config.yaml
activation: "gelu"
fused_qkv: true
subsampling: 4
layers: 12
width: 160
positions: "learned"
shampoo_beta: 0.99
eps: 1e-08
batch_size: 64
adamw_weight_decay_other_params: 0
Rows from block 7, named by matrix and row number. Rows with one number belong to one neuron. Each number is 128 + 32 x the weight over its row's rms, rounded and kept within 0 to 255. All counts start at 0. Numbers have three digits each. After the name is the row's rms in percent of the matrix's.
# fc1: second MLP up (model.blocks.7.mlp.fc1.weight, 320x160), inputs 0-53
# fc2: second MLP down (model.blocks.7.mlp.fc2.weight, 160x320, transposed), outputs 0-53
fc1.22 081:177110180096100074148119131189140103128125128134133177190156181086159114161096158145107085117086135131141085104136161114137142112118116126158122139049165178185165
fc2.22 062:122094123127102179169107130122122131154085119121120123139089133127160150148119175163138156148130091133144107117079091132151085151210146140124217121108158186143105
fc1.23 118:094186192168135069096109132055120120159143142133118086096121140075141095141128158111056132070124200156171184097157104135128124087138107132168126140122135175062148
fc2.23 113:171095053092133179130150136177144113077125102189117188151163171171091129112119117190210115145118109083151091169092146111118163143119100141108140143107126078203105
fc1.24 093:163115146080146128100135120160148104097136204181148169058196154131127128165130112067133125110127118116189134113111114105111089101179108161130059103083154141140090
fc2.24 077:111105127186131112178094134102103126129127073097132104105097091088154150125101125172118128140143149107145149155116097112141150115127140110061157145137121117108171
fc1.25 110:123161139111126153139161123105169117104129136168128148184084143112107172094167165107074119126127104075105080090102188183169103159099102128203112107201155115106108
fc2.25 105:111082146119137118094126109123084147187129130086118141078109125123152117130087070120162170138182100146101154173113071094077118103182097063044161179093122155190136
fc1.26 075:160084125123133118136183187139120105144071125083162056121055114093131076176055159115109096107140135160167119133075093096125104136078115157136129105091125145126093
fc2.26 079:161129237146115104127170152148086121165092126114121138127090118086113154157163136141140123137147091139134128154180160183097126165140198129159110123112070162108142
fc1.27 142:112132129107129154117119129029066129106040199111138119133086155120095113106099143116091167125150140159107081111118091152176134148155107130066134135147141169123110
fc2.27 127:149137169172132144121099136189180090124180109105104126085153142140133138134162133143156090097098145127127126129175163114139093108161115156205128106108130130114114
fc1.28 127:098112131107084111136081137026136099171142149129105176072066188140145119117190164139158096135126062114087168164171133173093091131111145108136171176110116107055143
fc2.28 144:149132157150176213127127103214109144114099142156162116164140101085123127134090085115108156131167156126170081078128147091158142147165118141085095086132136125220096
fc1.29 075:148099110144150072121142081096166117192149122168127163173166106153142156103154127189083131101176141167140149130121115149050167126126091057078154128102088120133123
fc2.29 074:136159091215085141133116149129169120114088084117196087150106161092171137195155145128092140144169135134140111117074129104129124128155101139117150112128123131076141
fc1.30 077:091150146072104075090136125133162188136155076155083141141124121142113130094122152097133125100147099116148125126087170080064156136136171140134155129108141153115124
fc2.30 073:152131177168180160111131095143145100186159123165148164135103092115145164107096101141181159120127054140095117141135140153138105187131126132194095079140090135117141
fc1.31 069:115145186152102127135161128145121113149129114154145152154212159175148147178154113135155088128140159164148108142138126083070127129076150133179153160116093091170150
fc2.31 087:185149085159126119132140092165098151159159104057209116165182140108095143073131084136094170108112137109118114140150119192071162147120151103147137133129131187083155
fc1.32 100:138150081182121178192151117176168108078179139091121115127180155132159132123138093133174161158083126133132167158111101106136108106194109123120222115194122129145111
fc2.32 103:083145150073141057101093074119077122155088161108151151148117101143128109179096120127134089083152137039106104102162079145138134133118150158114120170119151106178133
fc1.33 066:131147137066209112113183105132144105130117072160143113169162110131117104107141150128130100155139099186178112074151128196063130110066106098091144140108148119115163
fc2.33 063:096168161156133212103095080137076142107114108112132122130153140066072149184165135077119107142114067077105154133098114122150117109109154181122058177124091165122152
fc1.34 069:091152137125177055141166176148166148134161135136111043156126150124135171107153149097120069148125111126155102146110144040172170086060131127141067135113102131119148
fc2.34 061:091128066115084104099117097177129129138109111112148122176093125120123146145152119092148193193161111146098105139161086111146132131183179204169128101099109095105115
fc1.35 118:118180148081130116144174184145096112112112131148153096120118201027086127139105145103115146166111132127188133168164059134107137124112148114065126093113164107104146
fc2.35 133:157075127152099171071077100103192138160156145104109156126102074232146155099139078187162124120119142082068154119090162094104150162141097119151118188147118115172158
fc1.36 080:064129128109145072144118103135141120191167138190064113096156168150154118096152130152167081142144148115153107090116115076132108148119140171128144105106155115114112
fc2.36 069:158127134124096129118113172103136128177158149098157147067126106142156157120164051139149112083078128142107154183119090145165180099166167166151089171134092140145086
fc1.37 075:125141106135157134150117122106113118116221089101161158133145106128167166128109116126173120076078104092085069109133147055128112111154130136124109078126085172134137
fc2.37 070:150075154064145128166156127165137093120121179179153151118110144139112129100091122159117079118143098117156086114132158103128143148156098101123136141066119104135138
fc1.38 065:082109213170172142108065100118131106123140127150111099157117149190128172122081176178128154172122140148156200137119127125093133152128107098210070085165183123130139
fc2.38 068:111141148102147078105107113118092145200129165118143131172188156117175138151128114154103165136066134112171140125113183176130106110084147036199116148112176115115109
fc1.39 076:130131165097155145154186119212112131163139088081101135159130092108124109178101092127137091149165147153153087154119127119110149121175130114108155130121088132113130
fc2.39 074:150098130137138157134127142135132160124113088139154126197101114138126172128201094172130082136143150154116123104108129145140091180126131064180162122169143125159077
fc1.40 114:113107128160124140100135086065141120133127132164143143127181152146165151141196078145146180186118155099098118122067072118105163216100143148120117149184163140159178
fc2.40 129:121136172116151129132127183127102160108087126093121150116083090098051088111073121116122084070109090128125161148193168151175107095147108126088105140102094127091116
fc1.41 080:123128121070116120184117159177114113134205114071101172185146109087105144048134131120172113138125103104093130117178178121093121174145138062087098111147127137116171
fc2.41 078:108124136225106149072130123141152116096078099125152096138096130105135090141162091148050094199194153125154105122095107160191134143091087114113148149104152105141172
fc1.42 075:135128098180139114155131160128122149134113089077143055175103059048158190098146147142107138119167100174153138099117161057118113123076189150142066079184114110128168
fc2.42 066:107182077134078079137108098150174141152098161130153156161118162178174056112097103166107158133136195125122119079032146135119089132122041091157149123146188192112082
fc1.43 104:120148104108123145138123115190135152168081102077129086167096071119122103149174084171138134169092040146052139077074170103123141144123129129109095139135108093102155
fc2.43 128:131195122187082109175125065116149094110187113124129171110173132118103154052107130093168103144088149085119138155149139160114121140128149130207186103122171143143119
fc1.44 088:152145057118136138118118167199160191107089187152150141105156129151180179070121104088116087081138119120153115118105146076104130075117110116140164108152151149099141
fc2.44 111:095101174104131129150116108056113072159166100153128138094104165106123123161163153156104191108122104098112102122127058167124130193107178171109133167180124136134126
fc1.45 137:085154133144111107059102162064116144094160120117172172103107181160137115100097066142150182115108150119117104092135183130108152188116049053150134135124137110151130
fc2.45 159:128093075151124179139116135120131100122063137159122063123090100119146097176141204113157135109184101164171107141143100104120103076171125185117129078119135163107073
fc1.46 137:175142111133092197156114144121099073126114128124196162142098165060109121173156052136092155120088088099085114150119138186177135078123122117127141152119100133162121
fc2.46 128:076085126129127068126142131142129162111129111122037127068168070177154122066099165109126079147104162173167124116161094092106087147144131108143078104146114111093128
fc1.47 094:176137138103126098143160114074101110134164135087100192145196144138162128152138195163086132099124146087144091118130163086019133112078116119138140174124099129178102
fc2.47 070:171108114142045140101102122076114119159152159135176134099160064094188080110087101154151146109134121137125133114186165192223120103141171141148144136107123135130125
fc1.48 128:120114138140106114145116123156132161109125162182174175113159148131116169054152159091167196177069128127122143087158142112183096123111096168091121084124086190149105
fc2.48 137:100123103116129167157114114078141127155176105082084091159100117113131118173132101145073064103184113140149097126128087146087110173198111074156149159146114064082178
fc1.49 100:084106104039133150111162159138110135055069121100117148126121141135151168145088123136104154108123090102137084136166117173146162108106103177093166092127091109112150
fc2.49 108:124137115146107097131086147206165115155198083119121126163087142152127148104163143142125108110141163137101093095124115113157084135192123076142088113142166112150098
fc1.50 059:114133120161148163052148070132191206132117121095079087181208127111147145081176079135168124191152082126070133155141109139080100134085165143094141142118120157135150
fc2.50 070:169139157116161060115107097153155151136155176166172145123171135189128098096110087157147145132144220142094123095102084120043176160107121125087100129111125170156157
fc1.51 074:147092137104174124161139151180093145171171071105059091142157140154165128128116161120130087117115148076148115159093178108133156166140149126128153134088106142104135
fc2.51 056:193101203114140086215135092101147089123181093145174151141120191139128139116095108134144136123134118092134109121082143115100092168125096089138173089126190153091090
fc1.52 109:153109064189131120123144078098164179175094142122182167054129102102170175124122133136105130136131100127114141137135134157144157154135082147158135126097138113155180
fc2.52 119:140145156102087145110119143123053090072095094191097103178140136142107118151170105079173176158095189113127107148136110124124152081106171068112130128171166137104090
fc1.53 105:155157119127133134115096127082160148128036135128153155110160086162143098085154139133142126138093129135108137128126139179101168170061162092129117151118101113134034
fc2.53 123:127135137086158141128159108152173131148245151139120159150142171117108125125169110145097151132155139104134123145112086080166161142170111139151103111174106120042137
fc1.54 148:113139126136097181142104059055122105113141117121098199138138108131123125172107137144135139118143090180119164170161137144130140127204124092207136169149145113143088
fc2.54 125:188131115163077156130151194131156123125065167118176105070079145126167181091130100094140154112123131095151096092100143074154152133107108172056152096100114153114162
fc1.55 075:137102106112147142162146138074145181147056139072118168157149086141138154129135124115110164105107136112154118085066107109096128119072139155158147141140099118150137
fc2.55 071:085101141094171132126114147137120105094194105140153167152086193146067096180118108106139105140108152090114154108178066103128120186185108117105115095183168138085109
fc1.56 059:113118090141102138146166154139156142108129177120128157158205101119167093081145125133121154104154180088137135139082118085062141152149123117157137142126153077101128
fc2.56 067:144160171070138064095104092106124118184101144177163139113174112107119133151120154190095121119174101134093106067114187119062152171153157151112185134133117127135146
fc1.57 076:110122117144114131116139141156158073156102042130134111212131151104167113174069124113105136135134129122081185165129133124093133126164127096084057149062134163085141
fc2.57 064:066107188147139152152158066190147098133167113114173089183139202156158119159160112134124230090137091104140168122107103126108106147129143143079125124046157162131079
fc1.58 069:106164145137134213134136141138128165194176069158124075090176145081133120101106141164193114117080162110177126101118121115122101109191103121189094184115080156117179
fc2.58 080:167115097125123071124091158138158128104141119108114180101119164149189175147141120134106150127126179132122161129087136110128081140064047049140100156090156152108180
fc1.59 086:103105160095105097081072165159158126111132118085086116137115193188191129089110179098127088161157086097136163149119106105130090089198183173152138118104154111151098
fc2.59 091:135170096142166200180157076123177180177219139117127120144117097110104162090097079134182139105085087137060159051189167116104150190088135150122166155183085122115141
fc1.60 070:145121089099158078153091124173137130118110154090104117169168102146141098162112118185224122122150114089158138154128142148055161042155123140140086144111128088073118
fc2.60 069:164131127117148122116132049181187118154209124143121195181148190108165214121156190119139079131134113128125140124102184121088100127081131108145119118129102096129111
fc1.61 133:116146168143125146089071154104090100122147100113124114095141111173095119158152074149146068130161139134157138138159107116165142118236118109151132124157153115093112
fc2.61 120:132131099066158137142185059172186100129070203126094130134145143110143159121107106151117140145096108150134138101111122153127141125084138152080126127145107131140137
fc1.62 113:085095184149123087121107143158128153109156089142159124108106051169105121146109112137075147112216110173140202123141123112120128166183129114172114173079062132069176
fc2.62 108:212154074100084126126152103157157112153092152141122146137175213105144125067091156078132111154047175077087091130171093144111151107121155159119114076139197159172083
fc1.63 086:154115086103150081056133141129151102192111129151076124122137126081101147085175166105106110153121121176134108110105145150128136116142138105111118098080123123143158
fc2.63 085:153158163057129121132165134203146138157134100136127133148116107105112185130096099114116173149103072090152129176113123132092140194136199132170126137192100197127074
fc1.64 065:139087141136101067228158191101121147160121077136137123160127126124094163077169124124129136118142081096153138124095120128050046123099176121133093150087129167134117
fc2.64 065:163105187153100083136081146094076105142123131112208109102116136131084119112156090135120145170125146125080145112169140111176120116086136096124171137116115138069129
fc1.65 121:151128085103124181108172159102118116054126123108094143148110151127156132100099137132049158108113157126074101107123126135150140236144100105090112135173163106115179
fc2.65 111:113132174102117107148105123147136143189144131122151115079094085136099149173131119123212097128091073139163129162104113093130076091109141093134099115085131178162102
fc1.66 118:114121088173128170169101177188126119124179157084152135080190109090228076132120101145195143162061136118111115153151104066149095105116104121161104129129155100117103
fc2.66 130:115155187115153115119164047090096198111125143148147154094138121129078181119112115170092121103172138102110126150150138136126168185129084094110131139140097147128180
fc1.67 071:166136132095139103136158133132097183140132107170120132115121127093180150102100163085208099152141128141164092100097170167080147120146113117110087121081136134142164
fc2.67 065:072138148180128131150140137126119094107152141152060135147128122120125158186136138164063155090060113121134178146116112116144121124181236145132183139145137148155098
fc1.68 073:178146144088153123113081134123147143186099127165148108162187105157117109116184125107188155095121075099133173158048102128115118104107100136053100158153131100156146
fc2.68 065:225121155132119093091115126145118120120201146114203083118097135154149136106165098178166115128172113141131116126157185079143201142182174117140148080166091155147135
fc1.69 097:152159091130107136164139169147160149106100120033092150157116157159104106105112059151149134145136099158101118120095149135106152086089071137125122103118151144091096
fc2.69 123:065159118158132104169091127149114104133183100139193117101131113075134182138199178063096109129101128097078135144184122108157118188193116149081098127196113129110182
fc1.70 066:135108126159085182137112147162102083154177119129124133128150121141176061151131160185164105076111096101108131051099085138153147146106157104132123139105077123140157
fc2.70 076:147157146091141137113096113103118127160073110177106104185110141110096142124108134160088094174190128135130163160101169118075131154075153107145147155123133172095177
fc1.71 073:166089086092148111086111129097159135093157113165108152121149121085135103080096130159113096153057138142176168138148180168120138115112107123116146093171143141119126
fc2.71 068:120166101177196055115123110184113120142171195141154138106127194155084085124113162085147116074175088153089105115155127135163112105137199151129133113083122140141116
fc1.72 067:102135164184113077101098132138180169144132074148110162084142093149124106159105126130124093137103069158097089110101153177172170124129106131170114121144142083100125
fc2.72 058:103095171159172097150118124162098167147177124150169129079123106164156154114193116106160098148085115127117082115112106143146122153174096084138062109165113133095107
fc1.73 086:100141122111136110123197100165143156140148109101072092239201130118157105114156136132154103080067093111099148127169138101139122128103168184126109128100094122136126
fc2.73 072:107135114169124130155086112145111122109168095084139164153172145096069162174117071148121119141120074122109047091098121140114141145095174161042126095151107151143111
fc1.74 075:116095096205218067082124110130137122125185186144157130090169127115125160099172160126068071132109128154114167115146157110142185168076127177109086142119122135145187
fc2.74 074:125134143141114165119128102066136151111142112130122099136135119115128106103120090176130080141104076158138118136117123095144162135149070129063116170143140137133144
fc1.75 119:175100153128127180103123153139076152124101170175155073083192124184178141156148137079116114125149152096105126113072135142115124133108136187139108098172122188159161
fc2.75 126:114128120091118123171120110157172138162063090118087174175069144106069114144151129203180146139138117126124135116142072130138122149175138080133160180108146072156107
fc1.76 073:136095127115096132162128160079089169216147148130135111133105106148103129106111160131164101117126149078177105159111060142109196148088057085162142137146150093121106
fc2.76 082:096106061119174101149171067196144144135093105150175091171163119070158083121143117184095145159112180159067165105154105170074143120076115064113146146146142132135138
fc1.77 136:170123084176120193102162114107134142140146128084103161145192090131184103123132137151144154112056162149126195103115090182136151180154139160099123143153114103165111
fc2.77 132:127138172090119084156098109116107136143168137130133105075089159103036117109125092149147086144178099076082028179128153043174140115080119076141111117150154108105138
fc1.78 083:120144131151144150166126170130119143147116100104083057116139215231154109138077151142196131138117139100159132101078131137150115079122083102106146079144139053121153
fc2.78 090:065155092160147173110141114131130167135115125097104153158087130068118160172147165049099183119116097100089155116132152173087099127053119201168102199108116119114136
fc1.79 069:140138161087184167158096096159122073140116121159075067121120112136122136108122146128090122095099146144141133103132215155097118104103167103163141062127166106107128
fc2.79 061:138128192150122128163083131187144160173117097140112189176140117127157162183142109130151123147113156079121140107116135181139122172116181048145124089224168139155106
fc1.80 078:156122079141154160133214121158121149154119136129113144153172115137132130099170139177111147144120124149169141122104153162089162123083168111129142139143072107120115
fc2.80 073:148173100140161116110157076083145155212175134138174173155156139099093126157117114121103130167117189146093140138141151148038126192145107122150125119104130108142127
fc1.81 144:144084109093139160203163185198111147147106112114095075168071148107129124137164130144083098196115041134133136101106108086084021153128153101118160134128151124133139
fc2.81 101:097100197149132174152162168149156114137138114164098104118048141099171134140103132117127146098101102117118149113107094134103084175178143156124097130136115179119108
fc1.82 072:164141142070127117075104132140121091123164119168069119122116121073166193125153121148180131121177105107185114075081137149089140129117145082144121143080081143151169
fc2.82 074:103124172133116091176133154146080106128095149168153121109096177145081133098132118160072187157168076175113137142164141160150146138108136128158183114121155141099199
fc1.83 064:158160142123141124106214141142130179112141104133127085136181128111101203090072148068101102071116171132117132119092137139143193125116130131115144084141129092092151
fc2.83 062:083117147073172102149147189121113175121203082072110205106157143160148153022110120128133113110144115104127099076156111098160106153166100110183126106128113107087094
fc1.84 074:172085107096137117161100152089143099129156122137132149119146104199118108094101148077123067114107097148119104149113093087056141143107150141144124129150122164155136
fc2.84 073:056150178157141081076217108125179113163196154146124164111143155118175164120119098151080133122125095082122084076072127134127201164114098102092122147170145142139141
fc1.85 085:105135181128180079088133139200113095158161088133128096122114111151116051201115141103110082143129169149146116154115078103068125146132165106110138107087121194141183
fc2.85 057:163137037092184060098179125074144157160116144069127189125125100157126138143117133126157126079124145125137144144105067114083134158099091167147119161041187126137158
fc1.86 075:125163191127192103162179109117192179101139157188070212154159100144128125167133121136129116144110109082070091124087137120002113094073185134141187184104159125131095
fc2.86 071:133118112132105135122052076137145148154088124151159169135140119142155109166119120160122120192127140144160134166103134159082124099101157140107166106086124152187136
fc1.87 123:131139161141154148148132143170132126114163122108154117075148135122158152080135129113170133115105175143144117086135092169193119153171113161058096073117178091135098
fc2.87 155:128131126117133087131133099093116107069058106169113082145156157126107143242118157141089113102173084132132140167113117086098149077106143117150131151190103167125178
fc1.88 147:147112116144103193132168146121094139132128156078172209114161092122095097138115151171149161156205118136151139169156096195097158117144110103202164149122064146079109
fc2.88 128:107105092129104175147048178147179102147144134189153092068078163153179147060173114099137186078102125143095128055113158094126149133085051156118153142104221122180141
fc1.89 074:154204204097122169189158153147122132122101088095098097140149112157120136080108110080126137174122081112125128136093181121109110181122113118081096134113112154137160
fc2.89 060:131157221161132107142146149111104137131180148099157107131201159146167125087149088165065080138167183124100116102089149104095149151097157133177143134180136125103090
fc1.90 099:133187114074097141123102113104169167122151147154129199153141162098081135111129037120163168112101115150103145129121181076117211123127145124102076089104108159131174
fc2.90 121:160089108198121156085122107136147108122070127122145135089184106156169186174111184142133103138138190150177122135145127204088136130114100148112155179137137137149148
fc1.91 113:120072146164167193148131106105125135145175158109164153097144134158082099078142056096131118085169138089078121098129187110166113097110144153114104084166118134107109
fc2.91 123:128137133112136087151129142159130102136159088130097119188154166088128106148094233162084154125140084152146164121174054159085138126187114114123144136155152110119132
fc1.92 133:163105161112136133149132138192134148122142157144136183082101093080129128122161086110177167189153117105158132133105077169074111140172180116075149068143150124151094
fc2.92 131:078153091114099141088120143072137099118117147154113088165142174149116103152116148115114115057141097150092127102092144138181126102102052173157114170056123079094151
fc1.93 087:163133093093127125110121119152155109163043129143085099161187170181146133149111097131081105109101138185126157154101107110117097171108164114163125114130139108093101
fc2.93 079:136123157040154128104137130103144172146148136158119136135141176150116102139086141163085120126109113112147119132106098113067125170071158070162104138171169117130099
fc1.94 108:165093098140158135094142121106162063167133193110140140110117145089154154232069146106153124138144139152105128075082095149150104143151082213074177131125187166162102
fc2.94 116:063138092134126108192074134174090148093141073134122104120151112120123088048187123159115122155168135149137136173144166070135099108141165118201109085120090102101113
fc1.95 075:154113090091186101090083118175160117150129111164094144162140141126171166111210151106098170192137090142147128147099147128111179212218176117110135142064161163175103
fc2.95 077:086127107127148057145164165102114145089178140115138127083146080102087095098115116153090106157082089108095086129180073099162109063128142098146126109179101154140125
fc1.96 077:105153170097127110125161152120133130145107127145173131118107103106041140172093098039146114148084128086133123148120092107126185148135124147084097167141180073150152
fc2.96 097:129124247142063125125100093088126100114135140184144150064098155122174138076116138175128108121156130151131173088131185185181116146099132074075131140095056178111182
fc1.97 165:152133105113118129127096097098107111114032191119153166100069153116096117153139111151055172136156128130088127161120145137159139114041102124146130135187116141114132
fc2.97 141:083130070146141190137170189064113178136165089083124136089119072143114115077149113130172089122105166144175092110156041122171093147222118125133091095087138097128089
fc1.98 120:166122114228136150137128180131098129161109117139137101147121112112119126179063089179090120129132149161160121159133079142177117113170192195102134173125089146178114
fc2.98 130:113100110086139104132113103127134109042106160139115158139160126164112158115198169118138128150143119116093105147151148091157109106104112105206091085140160122089155
fc1.99 075:116145101096131115111214088158118117128075102104141091227089124140088152141156128106159098208100127102094131137068109155064115118117113122137132111078084095091116
fc2.99 064:174180118132096119166127085092106153144076135099149127162131113144103131185101156101079097156158147117162118137121165138147128161092055116140095163042145113121146
fc1.100 127:077176178137139168192141107126123135133107157192150112080101125037134095109111168149077144143127131174105076156111095155107089115086164139155142141196147164107120
fc2.100 133:194101146125114065071138126090132088110116136102163158140125141203153130146164095170175143094106168079148139106131091132116149143151120131058105132101125138130151
fc1.101 088:146159148135125116105113080194099107147164101095117140161157128140143096097063153148154127179132154151138133061085113159134179143153172093149120079144194120109120
fc2.101 087:136159164063155115080140156141124149112169156133025163149135137124092124208115157121135088135048164102134138136141110091170110128139111170167073152121165104097078
fc1.102 084:076113114148159149116155176160165115158136091151166136181098126173136088137107109109136084180131171108143138089049073129065094074119094149145138133092144125112088
fc2.102 065:165139151112108091088093073127161164193055136152071110145121136100164123165139088053161151161083142174181181139121140132052066117137132084150098182104161136142183
fc1.103 130:149148134165122172151106126115182156193131161148175239073144126094096141169161114094150156137090097117133134119144100178115182126118136130037105122110115130161126
fc2.103 131:123120079147085173107120099114026099100103140085122028107101117149171127161165159124125160108203143156171125087126155087156102125135108087182131144142073107104181
fc1.104 143:089140089149087164116142136081076102110145118121094140090115123126110098160148077154149146122161140131127137149104078144114090160166107127178073192121107124121100
fc2.104 125:177104209104135100117117150078155123135103116165157129126084166139143151089111180145127159123125110113151125097153141139194177068143177115077152102135153112143123
fc1.105 080:153129058124171112202116124187164145153096068161107105175109101102101131098121150132115148146098108121108108143149119100110069150163142138131147148135157137075151
fc2.105 074:120191139139112158090115125077128129103181115146166134172172146159125127128142151143083082108137166158118173106069159143128157135100125150131132118131143145144107
fc1.106 069:134058163088103110120189176168095135180139113155160096185132173106133128134107105179147088127139102135154143167086103131096193132098197174115194099102155097139152
fc2.106 070:093133113124103173127085152102114174132097135154187125198096169103162117126129100116134154170155139148085139157044147132055126135130158135079147155091123126117132
fc1.107 129:121134152148126216136070120045139076107157109111125116109152109166137176124161116133138170161142148114118150065121092177118120150111157107095116121205119108126117
fc2.107 124:129132113107165114135184188126141144125122155152179158098122148110106130092099133123141097112147086177117092200116148103165145126137068150089139141089124157143115
fc1.108 128:110157146093114071089055192126164076154130135158104125093125147094125133107179076142112140143114108118123119111129104123120183144174110083215138116102168075115106
fc2.108 155:167107084164086227122171077141146141097082109101143124161084135117138155169083160111174169109148139159165115138150146139095119124140148132082119125069096151165129
fc1.109 120:113139110133084202177085075097127101112160197121115097133078160098141150174138158141131083057091154152064123132199160090178082138126116152114144092116149122131156
fc2.109 122:108111169130140104113152156085084139125045117141185173146112054135104127136116110106127158181175089133173082119093119200119088129123165160173128092161124173144111
fc1.110 070:072107055117082040118126081165120098118068154137066116103076093108102102114088070143080126164108079138132095128132093125153099099112098083143130095146134111122163
fc2.110 073:145072130140106116103177130088163115126128133130160110128101101118151150072152126143156120139155104125093088118124148125064101162160109128111128160101149086138084
fc1.111 074:185092113146076083075133142087159127125134148120170132146115157114101114128148134116178117118122114144122145154205125112151148165167148166067153096115102100091101
fc2.111 077:204135144200098195140162128187134130133181075087153153127112128113136164106090102106182080101126155114098106133101086069130123147215135174100103113128153091139086
fc1.112 152:162097133138087156096058175113124095080096077137162141114057188093137112175169116150138138109067128099117130155104121062168113121152129100122103141158135159131144
fc2.112 138:081156103134155154183178091122083159117134184129081133149136090144131136077090113125078135141206141183135097098197087155133087119153113140147130170112110103127120
fc1.113 095:130120159109127109161092160113098107160120123121121130147152173123160150191144149126069110093147145077212124138154121108179131147120112146103098125113121143140089
fc2.113 095:131157105150120177128186112149180150139134123133097110150133041109088121098048167074164131138108070183077147133121157163085124155158109155189123127123134107112139
fc1.114 106:165101110131119102133103098168144089144087123118146072134180143095123174162135169154141163124129131140181173142151104091179095111158171126086174133118108177160137
fc2.114 105:159137145110125128110141126107141152093154108105121184117110135142129097084146139198112103137186083156091118112127146174065182118128121166144095167080115085135101
fc1.115 153:122151076187075185176106091070131105102139138111135140111120087135150096156140112121166105171100110150090160168179136113101120118160144182153159124086116126153117
fc2.115 147:146120206064166138118162166151087142138094128149190128089086159096131162086139145154121145133187109089165120098100145143219129145126120086094109114150118110060151
fc1.116 072:156153111124083147100134147142107113144125140090107085156160135109157083108154132107149039139059105169158163065119100075167077102121077099124099117087158191185119
fc2.116 068:082130193184120180092077135178088138111106100151083130190142125085110084215140064120102127144169165129146172113094109118158153153157140086109134092183106096149128
fc1.117 136:106164054088117169128162116136151145086139172084120146096124107114106187148094178139178174145131120113102070170132128156162156108081143176124169068214148126181155
fc2.117 134:146084168160091100142102139137085063190109093131207141080105124113124109151138092110124109107149144149176144099096124121077105117187132089161096154068099142124142
fc1.118 128:116130128097101121149068109186100145109134099115089144067064118094082092103068115166164119115136126127105094082086065087190076117161079137174132092123113209100117
fc2.118 132:113152064142134167157157170070166159106111154148148104174185118149180190162211109101063151142088150158129138117106186129086157146075122105131094182115127079149139
fc1.119 120:086133078135119088152059083130131148147138133096132150110169134114103154147107093171162115104134156165131156117200154121145161124151088105208166165131149100111153
fc2.119 139:210104094193082180123147176114166072089066125155155052112143125192131122146129145081134145160119151122106131180041158161127102081120121160058115113086145135139121
fc1.120 100:133149115127121127155158057126113119111127148111152111112159089122131118047144062055134141119145118110089153082136152182123151124125121093166130145127111073162069
fc2.120 111:084162165119155122091116148074128170125112069120089144149144150097135152206116148176096121105128147150171092159105107107158121159146101118088109108139151197117161
fc1.121 079:116142139117147112127117093111115180152145135136150085155147070159139121124088131116214148149127115080111075145096112159147179126062113080139148086160083096092150
fc2.121 072:114160182077171113160108102090125153159138165110108172092192148118139169115158131089098150126114134092102135156096123161081118122106122125142110178106143114099152
fc1.122 071:111084085102175178158154117143130111125117100133129068154157161166140088079114139190158135172138146115184106165191165070186136151171090121158143148096121081109120
fc2.122 072:141117205102114095129142138141167133178138155214158145107101155104075111129185135130090075164153105197090157120161131133095102140134123154128147131127103194091112
fc1.123 178:134096100163120136087116146088095088112150131138134103073116128117169136180118125111163142156121175149147090147174091129204104121194093149076086139173119123126173
fc2.123 149:081159113105126202145150120107145175115041156131095159125153057143104159124146130169111131118147108144146125118070129155113138110087134117205206128084167132134102
fc1.124 080:150178124145116129095115124162192132168110061075069145207176119117152107120152062131115117125100102133100128186112091120110075161139171105140107177097103088117125
fc2.124 074:115120165073116110082088104107051186142137131152134192112185122152120121187118101150096150155152123143156136114179101108097127143116120097101103168113126133157133
fc1.125 080:156132151107087119105186108118127107118076071138105119133133119099133120100150130092119081126096100169179102090152146138104100109090159099162131092020197113139113
fc2.125 068:126111194104111112143118178152131141109148058082176171142138175098088197153139145135097174116106061111103123125147104112110161121132188140143125127161063192068084
fc1.126 102:118108103141100132142150089139108178151156092067149110106145114136091126116129131113128095072125158174158147060154114050172127108116091117143173098141092112092179
fc2.126 100:157110128105137075131147156187130098135086184167120150154128165127092134107132138190103189121137094101087111120154095182077201123092153151117165166088112128158144
fc1.127 084:120128187154142147096132125179143132109165098110086069183132156102114163180116129124120055096148145107156093124122146139104127141122150170112135108080068142129099
fc2.127 061:176118185139164116100092132172145143153182109145081162127156089112148132125120147106097098144077138053097160085091111135115074128123132072151063140167150158122151
fc1.128 106:149122124156059099112100131077185147140159150145107115094163087077137162117161106131171067117088092137096152066108203108103109189130154202144142139136099082118151
fc2.128 111:104087162130177103159143143177061110110040145181086151119131181130103111141142143134092167124139093087162119156129051178142127079093085044166124125086185124160114
fc1.129 123:109133148115148063138133087071137092121129112145138145081112114155068187148088142157088125082145147162206082120190145174174138114205121122153142125115090165085130
fc2.129 129:134108068144086212145143149176142138132143123124101090135120155090168086117132114093141160198132096136072138101085128054083088148098112150091133140117155096182104
fc1.130 085:189130099108115132119146115082178119089169166124061106089133085099155090152192050043152116151076119146116117135112123137112105113094174072126165127145147109081098
fc2.130 074:064112176138112139119099097197101124203099107149187165127125156123139141065100136148149152124152095136093163106110129144154141150189081187157137140078169092156128
fc1.131 109:114179157172092145117108110124140113140170144178123116167166099146146109061176118124184123106129105069125113170138123136101108142113150087115164152110145098105140
fc2.131 127:161104122091156106120128116124087159135045116124142128125102158096094109207073124118107131125127112157156149120083108121157128109158114121117112106101094182129146
fc1.132 070:116116142087154112113153142147114095122159056101081107164169180184139037127147191170121139139150113051144071138104175054107087168092153166185097082128078126104135
fc2.132 061:108106122168175145101096114147088161128083144135095200157140098105094135130130158119112136141114148059156155177160058138189116165164178178156139146113140123133111
fc1.133 072:082148164160136171157130166198127167133121082144088142156077152126136156136171069134139163160122082113109083070094107119060152127112092147143138159076159172129165
fc2.133 063:164174148115167151104087115070135166147057080124133095171131096143081098151150126083135154132082154152118162165135125124159128173117148157123077134077141117168155